Weights of a small model that answers yes/no questions on an image's attributes.
Model: 5.51M parameters, 64-pixel images, encoder arch resmlp, encoder norm layernorm, encoder activation squared_relu, encoder patch size [8, 8], encoder layers 6, encoder width 128, fusion encoder width 192, fusion encoder layers 10, fusion encoder norm layernorm, fusion encoder activation quick_gelu.
Training: muon at rate 0.0052, batches of 384.
Rows from block 3 of the fusion encoder of a small model that answers yes/no questions on an image's attributes, named by matrix and row number. Rows with one number belong to one neuron. Each number is 128 + 32 x the weight over its row's rms, rounded and kept within 0 to 255. All counts start at 0.
After each neuron's rows are labels from the 100 texts, of 14848, where the neuron reaches its highest value: "fires on" is the input token at the peak. Only what is clearly more common there than usual is listed. The data: photos with spoken descriptions (Open Images, Localized Narratives).
# fc1: MLP up (fusion_encoder.blocks.3.mlp.fc1.weight, 384x192), inputs 0-191
# fc2: MLP down (fusion_encoder.blocks.3.mlp.fc2.weight, 192x384, transposed), outputs 0-191

fc1.315 [128  95  70 123 112 143 171 123 118 148 109 139 120 176  82 162 118  77  53 152 112  89  97 116 139 173 115 115 115  86 231 166  51 139 157 187 154 142 123  79 135 100 125 120 132 120 163  86  98 145 163 107  80 152 147 159 113 110 100 131 180 135 118 118  73 173  74 157  82 132 138 132 121 125 151 139 145 166  53 115  84 108  87 178 165 156  75 133 144  67 139 149 194 108  97 146 184 124 120  73 135 124 192 111 165 113 105  96 139 112 129 175  48 130  82 175 127 147 123 155 108 128 153 115 139 110 136 105 133 147 145 162 148  90 136 140 178 129 129 107 152 116 175  98 145 101 120 187  77 145 147 135 116 163 208 167 153 148 116 150 114 140 120 122 103 126 127 113 132 113 103 105 102 104  80 118 155  89 142 186 184 117 139 146 124 144 190 122 148 107 110  70]
fc2.315 [134 154  60 146 130 104 146 111 181 150 199 171 121 104 167 129 104 113 110 119 100 152 108 141 118 146 128 103 100 125  97  92 164  98 137 114 119  97 107  64  76 130  43 205 147 115 133 118  75 145 153 174 119  99 103 179 158 121 107 153 156 143  62  98 157 127 183  97 114  85 177 140 205 172 144 178 146 144 128 121  75 167 101  76 179 180 133  88  49 126 137 161 126 111  96 171 146 154 127 200 165 166 124 129 115  91 138 102  76 160  87 122 121 166 128 148 158 100 143 151 135 139 130  94 116 120 126 171 145 137  90 116 125 162 118 104 138  92  97  85 131 170  72 113 131 125 106 147 131 137 187 129  71 138  87  79 155 118 147  85 104 113 158 108 107  78 152  60 141 113 108 165 189 141 141 162 100 129 171 173  78 149 156 112 137 171 125 139 130 129 147 139]
fires on: "wearing"; "wall"; "podium"; "suit"

fc1.128 [147 107 134 117 193 120 131 125 109 152 156 148 116 119 158 147 136 117 107 157  67 116 130 119 116 178 127  94 122 138  97 101  93 160 163 118  75  92 153 171 158 131 142 172 112 168 143 199 144  94 146 116  94 146 134 143 129 127 123 161  74 160 180 135 123 114 149  52  84 109 116 116 100 122 145 169 102 136 121 125 150 122 121 154 130 141 129 108 180 107  92 139 133  65  90 133 129 161  92 164 151 163 140 161  98 113 147 186 125 106 116 121  57 175 136 109 228  58 176 122 151 154 142 148  77 125 115 150 160  84 194  96  67 170 163  93 178 110 104 181 106 151 151 104  65 154  91  75 134 172  97  97 144 148 144 142 126 167 141 127  69  96 115 110 130 128 116 233 150 131 134 144 128  80  72 146 135 160 115 105  78 172 105 124  53 120 157 132 103  89 119 133]
fc2.128 [182 140 163 180 146 145 115 205 139 112 131 151  74 155 104 102 126  28 186 129  94 131 122  84  93 109 134  60  94 102 107 116 142 107  98 117 125  86 150 135 157 105 149 116  88 124 112 133 166 128 138 175 100 167 132 118 151 101  89 107 104  95  75 107 125  89 154 174 184 117 123 129  76  74 134 132 159 106  90 195 144 178 131 104 121 131 129  84 118  69 150 116 143 167 144  86  97 123 107  75 117  92 119 115 109 147 156 152 139 163 155  94 131 183 196 198 125 146 162 147 144  92 114 124 192 163 177 138 134 151 136 142 142 111 149  92 126 131 133  64 150  95 155 147 159  96  77 111 140 135 175 176  97 126 107 154 134 170 171 114 103 114 108 100 123  56 130 147 119 160 121 164 125 107 115 137  59  79 102 114 221 120 131 156 144 120 209 138 138 129 145 136]
fires on: "yellow"; "orange"; "red"; "blue"

fc1.157 [139 116  62 181  84 101 117  92 164 159 152 114 174  79 137 124 117 172  98 115 134 130 111  91 134  97 186 116 154 175 103 170 150  72 124 105 156  84 179 113 172 173  93 207 165  99 122 157 143 190 185 142  67 136 135 131 146 143 121 130 134  58 122 105 106 113 108 127 167 140 167 155 174  88 139 198 102 140 121  65 122 162 138 154  84 166  84  99 131 125  51 141 127  69 148 142 100 197 155 166 125 104 119 167 162 115 130  72 135 160 116  95 145 110 141  89 146 114 115 175 113 162 142 137 150 134  93 121 107 133 131 115 113 116 165 104 121 103 174 108 126 183  97 120  88 159 107  82 117 111 109  66 125  78  98 173 107 117 118 123 185  83 116  81 175 172 100 136 146 110  77 131 137 123  93 124 190 125 130 182 119 134 110 152 127 181  84 121 113 169 152 150]
fc2.157 [170 123 200  99 180 166  86 157 120 153 161 181 102 131 115 170  93  62 172 106 134 168  84 146 220 110 154 160 128  73  90  91 106  94 166 147  85 153 120 164 135 123 120  95 119 158 119 143 112 141 153 106 129 100 139 114 118 133 147 171 137  95 176 184 118 136  63 131  76 158 130 128 184 167 129 107 106 110  68 149 159 173 119 136 119 139  96 141 158  90 188 134  87 144 180 110  73 158 108 115 125 133  93 155 171 135 124 197 111 117 137 169 137 118 138  99 133  94 171  94 102 134 192  81 163 113 144 127 132  82 123  95 155  75 147 121 125 116 118 132 149  98 152  72 135  85 161 121 154 133 174 141  52 132 137 146 194 179 141 165 130 105 139 140 100 140 135 111 106  94  93  97 155 135  40 143  90 116  72 145 119  90 120 127 134  86 183 101  92  94 119 131]
fires on: "wearing"; "red"; "smiling"

fc1.11 [ 88  88 109 128 120  82 151 122 137 104 150 138 186 128 157 113 124  90 172 122 175 143  89  88 157 150 137 101 168 148 178  91 132  74 138 112 133 123 100 107 167 116 154 104 159 137 137 108 108 103  92 158 140 156  76 171  88  79 177 111 177  86 180  98 133 143 103  92 103 105 113 133  63 157 119 172 122 135 131 138 104 122 201 186 147 100 100 114 150 168  56 202 143 146 151 113 147  99 131 145  66 143 139 103 138  77 139  97 144  85 164 113 152 196 108 160 140 173 172 117  37  69 154 176 106 116 105 140 135 179 177 114 157 191 113 142 147  94 112 181 138 120 113 133 112 114 141 163  81 105 149 119  99 174 169 123 147  99 124 130 151 137 188 133 146  97  87 100 116 214 134 133  83 127 142 179 160 124  70 124 119 125 125 121 125 102 139 128 123 113  66  79]
fc2.11 [160 152 120 105  76 143 142 141 147 119 106 153  98 103  73  94 134 118  63  77  65 104 159  64 154 157 130 137 110 125 130 154  96 142 144 198 119  76 128 168 150 182 153 136  68 136 118 128 123 140 172 128 170 172 113  68 156 183 112 123 163  77 163 105 143 122  52 102  93 157 103 130 128 155 122  89 166  61 186 160 126 159 161 132  98 115 127 136 169 124 103 147 108 170 142 162 110 166 175 175  97 135 117 161 138 125  90 123 106 180  91  71 105 136 147 120 132 101 172 123 121 179 127 116 130 153  91 114 140 119 209  90 120 128  40 146 133  80 122 157 192 106 113 137  95  69 160 135 147  96 161  90 184 154 108 129 130 150 139 128 135 100 121 165 110 119  95 136  36 156  94 143 114 124 176 137 123 154 129 145 119  61 126 116 136 172 114 152  80 141 169 122]
fires on: "water"; "stones"; "rock"; "rocks"

fc1.163 [102 175 176  80 140 132 105 154 127 160 116 112 125 180 146 104 159 153  74 109 114 130 116 144  86  96 105 132 137 155 132 140 166 129 147  68  21 113  96  95 123 121 115 127 126 151 147 143 109 112  45 132 114 108  91 185  68 166 118 112 137 174 130 114  91 166  58 158 133 116 108 165 124 144 141 113 125 152 187  86  90 105 178  96 125  97 151 132 140 145 123 160 132  97 182  97 127 153 150 173 168 121 203 178 119 194 148 133 100 153 169  93 107 119 118 142 112 107 120  99 104  86 138 166 141 114  79 176 153 130 162  85 198 122 118 167 149 170 135 119 113 168  86 102 113  82  79 168 120 178 193 152 159 135 167 105 153 122 112 125  90 126 178  79 165 117 122  68 138 147  91 128 151 106 167 101 108 180 111 150 153 144 133  62 122  77 145 100 182 112 106 125]
fc2.163 [ 91  83 129 160 106  81 102 155 158 130 144 144 123 127  91 148 102 109 177 126 127 114 110  59  77 113 121 137 144 118 135  91 145 141 160 138 137 189 119 135 124 141 188 136  95 109 113 151 142  98 141  51 133 143 127 184 131 128  96 106 150 146 137 144 102 204 110 154 136 139 148 125 173 100 138 108  63 130 157 105 129 210 142 168 100  68 126 145 149 104  79 111 161 162 121 126 116 133 147 116 113  52  93 208 127 136 196 153 193  83 184  81 119 136  99 115 163 103  99 121 149 118 101 152  98 109  88 163 125 150  67 170  37 139 119 136 141 168 144 131 124 136 171 138 137 151 149 125 122  89  86 202 163 110 187 154 162 175 147 104 113  84 159 109 100 100 103 145 135 118  79  88 160 140 116  79 128 176  80 158  87 142 170  76 144  82 150 160 105 113 138 124]
fires on: "water"; "blurred"

fc1.152 [157 131 179 143 113  88 110 142 100  96  72 168 117 125 166  94 143 122 111  99 115  83  94 132 180 110  73 141 150 120 141 109 125  59  67 134  90  89 116 171 156 151 159 131 140 178 185 175 184 153 130 111 171 143  92 112 117 146  68 113 158 143 165 120  98 127 109 178 167  73 115  94 100 152 118 141 144 123 146 133  99 159 151 159 116 155 152 124 163 152 109 120 155 105 208 186  87 193 138 107  87 123 166 148 156  53 121 128 142 147 175  88 104 100 109 195 152 127 144 121  65  92 131  99 156 119 120 149  88 111 117  70 105 104 137 116 125 100 213 149  92 155 104 100 150  98  95 122 121 156 131  70 108 134 105 135 163 153  95 132 113 197 144 159 112 170 168 103 126 119  95 112 168 161 137 149 135 143 129 108  89 165 180 113 130 127  80  92 167 139  86  43]
fc2.152 [110 170 152 166 132  97 172 139  79 122 165 117  79 120 154  81  87 190 166 119 170 181 137 131  76 137 190 152 125 140 123 165  69 123 168 148 153 106 129 125 153 127 102 204 137 146 160 166 120  51 117  79 132 118  91  92  94  92  75  91 165  71 152 130 118 179  88  75 120 143 153 126 165 155  87 102 142  99 143 112 220  87 157 123 136 100 115 161 173  75 143 212 153 197  84 183 137 107 165 128 127 114 114 134  90 145 157  82 155  87 125 114 116 139 182  84 108 149 131 114 138 101 136 121 143 143 126 100 110 114 148 168  96 133  76 143 171  92 119 129 152 136 154  93  75 132 150 118 134 118 131 127 166 148 120 110 104  91 163 143 125 107 141  99 122 132 130 166 121 111  81  69 137 159 121 135 131 114 170 100  81  91 153 141 118  82 106 203  61 158 126 119]
fires on: "water"; "boat"; "snow"; "boats"

fc1.249 [174 220 142 146 109 133 145 155 147 189 112 137  81 128  79 119 159 111 142  89  74 101 139 139 121 204 135 134 125 178  98 161 130 156 132 155 128 154 156 134 100 189 153 125 143 111 125 154 125  58 158  77 168 102 134 119 124 146 114 162 185 128 186 112 135  96 108 131 128 121 123 116 111 143  75 119 202  81 142  54 156 116 164 135  94  49 148 133 154 111 104 124 112 109 140  60 153 138 151 157 114 127  97 158 135  52 121 111 119 133 135 102  98 158  77  93 194 152 126 123 123 108 197 143  94 162 141 134 139  83 161 117 140 125  93 145 159 103 105  99 148 104 102 116 114 143  98 159  93 127 135 122 117  99  95 179 144 138 121 139  77  45 159 142 147 112 140 183  89 144  86 141  64 119 117 155 146  98 136  41 184 148 153 190 106 101 173  97 117 155 127 149]
fc2.249 [ 88 130 190 127 143 100 165 138 161 168 113 175 119 108  94 107 128 107  87 116  71 102 193 131  92 112 181 150 180 137  98  74 142  88 119 144 133  93 120 136 173 117 166 164  89 175  59 120 137 138 140 105 146 109  68 168 175 129 158 119 120 122  89 154  78  96 164 151 134 154 158 141 164  93 182 120 153  75 140 138 152 158 137  93 174 131 119 173 158 123 157 169 121 139 136 135 122 151 103 122 173  75 165 137 185  85 102 168 139 145  78 192  80 112 133 159 133  49 115 118 132  88  92 105 105  76  60 147 136 135 116 111  95 128  90 108 140  94  96 172 169 103 153 156 171 108 108 105 144 137 138  94 102 153 100  86 130 113  78 152 178 199 107 164 175  83  93 161  94 130 178 169 105  95 119 119  75 142 134 144 168  89 130 159 116 167 154 109  74 112 110 138]
fires on: "yellow"; "orange"; "bird"; "stones"

fc1.95 [165 152 134 146 131 165 178 150 107 138 181 125 140 154 114 107 159 121 152 214 199  95 166  99 181 159 113  73 153 109 136 120 163 102 194 129  89 164 117 134 102  82  57  93 142 139 130 106 136 141 152 134  64 150 101  51 127 116 119  53 112  79  94 137 135 131 124 165 132 205 145  62  75  87 139 133 146  53 139 150 131 147 128 133 163 142  96 124  93 120 114 114 166 161 146  62 145 142  94  91 165 107 109 174 137 134 122 147  96 130 108 113  79 102  98 112 137 199 132 117 117 119  65  86 142 147 147 120 122 138 100 152 172  68  66  90 158 100 176 186 124 121 140  96 139 129 126 157 144 153 138 142 149  86  58 153 142 142 134 144 129 111 153 182  93 163 137  88  97 173 160  97 168 112 148 164 118 105 166 160 114 163  64 139 162 136 145 121 131 129 127 130]
fc2.95 [143 118 124 125 135 120 106 153 155 146 118 149 173 138 106  94 130 131 106 127 108 142 163 148 200 108  81 177 185  99 130 125 101 150 107 139 126 105 104  96 122 172 126 173 173 144 145 108 148 127  74  97 148 108 139 156 160 124  66 172  62 137 110 128  90 145 176 117 138  69 142 112  95 114 116 124 201 116 167  69 152  67 147  82 127 155 167 114  92 151 125 120 136 162 146 134 108 111 126 129  85 116 153 199 114 134 145 113  81 185 116 136 110 135 180 147 123 141 102 189 185 120 139  85  80 118 184 133 146  87  92  96  76 134 135 131  73 104 203  95 157 133 127 123 176 104 135 180 134 108 123 103 130 138 128 184 129 121  86 158 145 147 148  58 104  58 116 101 187 118 103  71  58  95 131 138 106 125 102  71  97 125 135 103 119 160 166 202 190 174 161 125]
fires on: "water"; "boats"; "mountains"; "bridge"