A small model that answers yes/no questions on an image's attributes, trained from scratch: fusion encoder activation quick_gelu.
Rows from block 4 of the fusion encoder of a small model that answers yes/no questions on an image's attributes, named by matrix and row number. Rows with one number belong to one neuron. Each number is 128 + 32 x the weight over its row's rms, rounded and kept within 0 to 255. All counts start at 0. Numbers have three digits each.
Before each neuron's rows are labels from the 100 texts, of 14848, where the neuron reaches its highest value: "tokens" is the input token at the peak. Only what is clearly more common there than usual is listed. The data: photos with spoken descriptions (Open Images, Localized Narratives).
# fc1: MLP up (fusion_encoder.blocks.4.mlp.fc1.weight, 384x192), inputs 0-95
# fc2: MLP down (fusion_encoder.blocks.4.mlp.fc2.weight, 192x384, transposed), outputs 0-95

tokens: "road"; "dark"
fc1.55:115165119103102198147127104079143141116119108075088171183138095181053104097191114165125096098132140162130111100155095210108112113059152099096089119091102115149141130144144109084101187136046128135168148113151137139112153075094122169093157156144104105154143098133139180138125149112146094141
fc2.55:107100189145079102109112110168168130168104142163189081120168145111191147115106120165125136151105151162120116104164186117171094066153159124084127159229116135148121077139109128184133110151108171179070100105090102131138103191158132139136115116172165131147090111082107160108113116153106118122

tokens: "road"
fc1.195:075154104142127120122102120070110133128111157117059181124077181101132120133086148045145124152149103147110152094103116162113096164155116105128130105110108131107085147168162122131142116138100101124112190133122156182090104180101129160153158182125080126191096116161087153101143141137139089135
fc2.195:101097105012050160085097080077221171171212113148150201106108130174168113133108118115162101141078148110136140132109123127146135123094202115201118144120106113143165117116118142092136111173169122114130171090135089110154115158128156125144108142128151062097145082153120154087076125099105113111

tokens: "red"; "text"; "blue"; "different"
fc1.147:158124165171192131155059137149137121118130098117151157148165111133140150075139222165139151161165105093150116150108118125162103106121138094152139075161119177134158110152146176187128158078131092092098129085139097136097131106141111084162138151125152147174155089131095222165115131120109130148
fc2.147:127167149164087101116111145106091202150113193139102122153146072142199107145084126077034133062099142156121138123085128163078123112156131113163148149126169114135117139108117164096146127180154147145097147131157112117085127136183081125110078133173093167128111094096158115156066115105097154067

tokens: "playing"; "plate"; "item"; "guitar"
fc1.366:171113135162077143126169121155147102121129126067132125089126139117129119137142154097113181108104120098123168167105126116155153132135123161124139083105152126099144142199118220159136085089127096164124099141171145051113161110107088125139135096149152131099136138120116099104169113109156100121
fc2.366:109125093158091094132066123184145079161124112122090078179157148141150179138159159120120081103167113105125097083153161126087100138083103141121079160164139159158174112078187100163148179159145130119150115151145114157137091140156192089161119105088096137069069109176146130141148071108127164122

tokens: "playing"; "microphone"; "guitar"; "singing"
fc1.40:140161107140139076142158131135145108133182117083128148143142099155167104147151134166133118151135124093160119078149148163138132075057149117082099106111131146076173178159160184162075204153171140116092085159095079137157154117092129112183155121116112115109100132069112101135088136131149138106
fc2.40:113136131100140093109097075129148121139157124156141130141057105088101143169162132111123131111169078125105113157135125093186123138067132102096144094140083088137165092133131110166095179120118148146155120065151111150120126160195177093140179079188084142086120145147141105163179154160128147081

tokens: "playing"; "guitar"; "musical"; "instruments"
fc1.208:132116151096097131117155134149120116196164140059143136143079111086076118149132150120153115136123099097103190152170135128156161066114174121060129091115164112133133147126178176205122163123121122131081082130177094102124096116109122097102088145218059207105121157145095126137095091138184145104
fc2.208:130198125171190108138113144131122116076095099151133102132103114153184127120105156090130115084140122125146090114090113114170067119079059116165198167095095126066162161099165113087132161140139121096102141070130113136105161095107164149192117121100134139118147101088150129144142106105120166150

tokens: "road"
fc1.83:116171155114126161104147142105169133119098150154128159120140145044152141169132129158114109161142094118137077105125124134176141152126148153155151148092104148134125172124115125158141091064144126076128104146142144119125123079172085097149165106154151132135123112052108123108146103152077076163
fc2.83:106174071081102145104107180131123124079091092132104092184152117125127102162118125168084128139124128081111065119159140147150093154100147171129129139137145145141139108126148139103128160102140111158189098124169153080147110106098191184127163142102166185109140134115147223061183052035183080117

tokens: "road"; "grass"
fc1.123:188144111182104097196127100127164089111140170093148153079109142026117124141164114168149099150123141134150126130142105154120125139078136064185159101155125154120130121099097163147127082079134112137078145188142158127139140117133144093166128163083187122098117040110119089083148103159123141149
fc2.123:127146085071118116133100139091149135135165163174086130131189090148129120160105170069184071150153118163174111086096138091139111159134148175066128135140095152114084160118149085134123136123143221154083157079115125174084126052116126190082215110148148116182141101167146137142068109147122174153

tokens: "road"; "cars"; "vehicles"; "parked"
fc1.26:088101184073089148145096173135143100089144155080112130109065150124082139130142111116107081136106159154136149091115141214098143104134146126144101139134177124148121144178084151182133185177104081112122150122068124162138115092140198145116097113133161175156098147143156125065106114132141077138
fc2.26:118150098137084123074140109113115112095156147050169132147150075181134161114138143169162104139126098106130106145041135121143162062135118130112189192095104126136146178106140154120165140100132048167119131138131125184097136121140145143131106096098144088142062076077148162170114104150126108114

tokens: "playing"; "holding"; "singing"; "musical"
fc1.375:076133086089121137167125191124098167142101114145159177146094085146174084100137110132175065178168101154194156060160162126082142207102087161088153141148120075101137092172129102123108124119135185126162088117115111125173136100189121167111146102120200171083115085070146156126110156080107154122
fc2.375:138157108120177161125128087174090151103138054119117092144166160088143146148093114105173172165171169146134069168131151185109100088126113124130071097121123074114127119093160151096161147143143126156115168119130055110117133124079119127114141057162137118107102151104125159213126145172077051119

tokens: "playing"; "guitar"; "singing"; "instruments"
fc1.136:121172118150095073068168124114095161137210089190123164101122128133131114155153158100136144138085130112092203148116132121151140100125123196122108124093162132109121123114087085143130166152118114084092104147181091124183104074119092093161151087137069149159131111116114084153129101124158139100
fc2.136:145049118101153106135082146117146056187133153085094139098133134200140116148182131099178151166207076171138123124163081105109189092145091157109123094161098073085165090137142169155138169116111120175144152111151063176151138156086115159181139160107103187135169186074130131173150093153100158152

tokens: "road"; "buildings"
fc1.287:107126106102067161072023147109161098086089141144110070122095072181154085093161090106105110098174151180148164133192164086089124092134183103086132147115166158110164133116138179170090133191125135123156134183126133120130136126167143140213111122127131083187114140091162080148109117121126126134
fc2.287:176130198194181130100157107092119155132174104112127123133120129084152155135136175160161092131118129110162136097078101116102123143141118168158113110077123123101148101073121165106171086113151156164101158120091163142110095091140192096105104156148144179140149066153120193109183113108141067092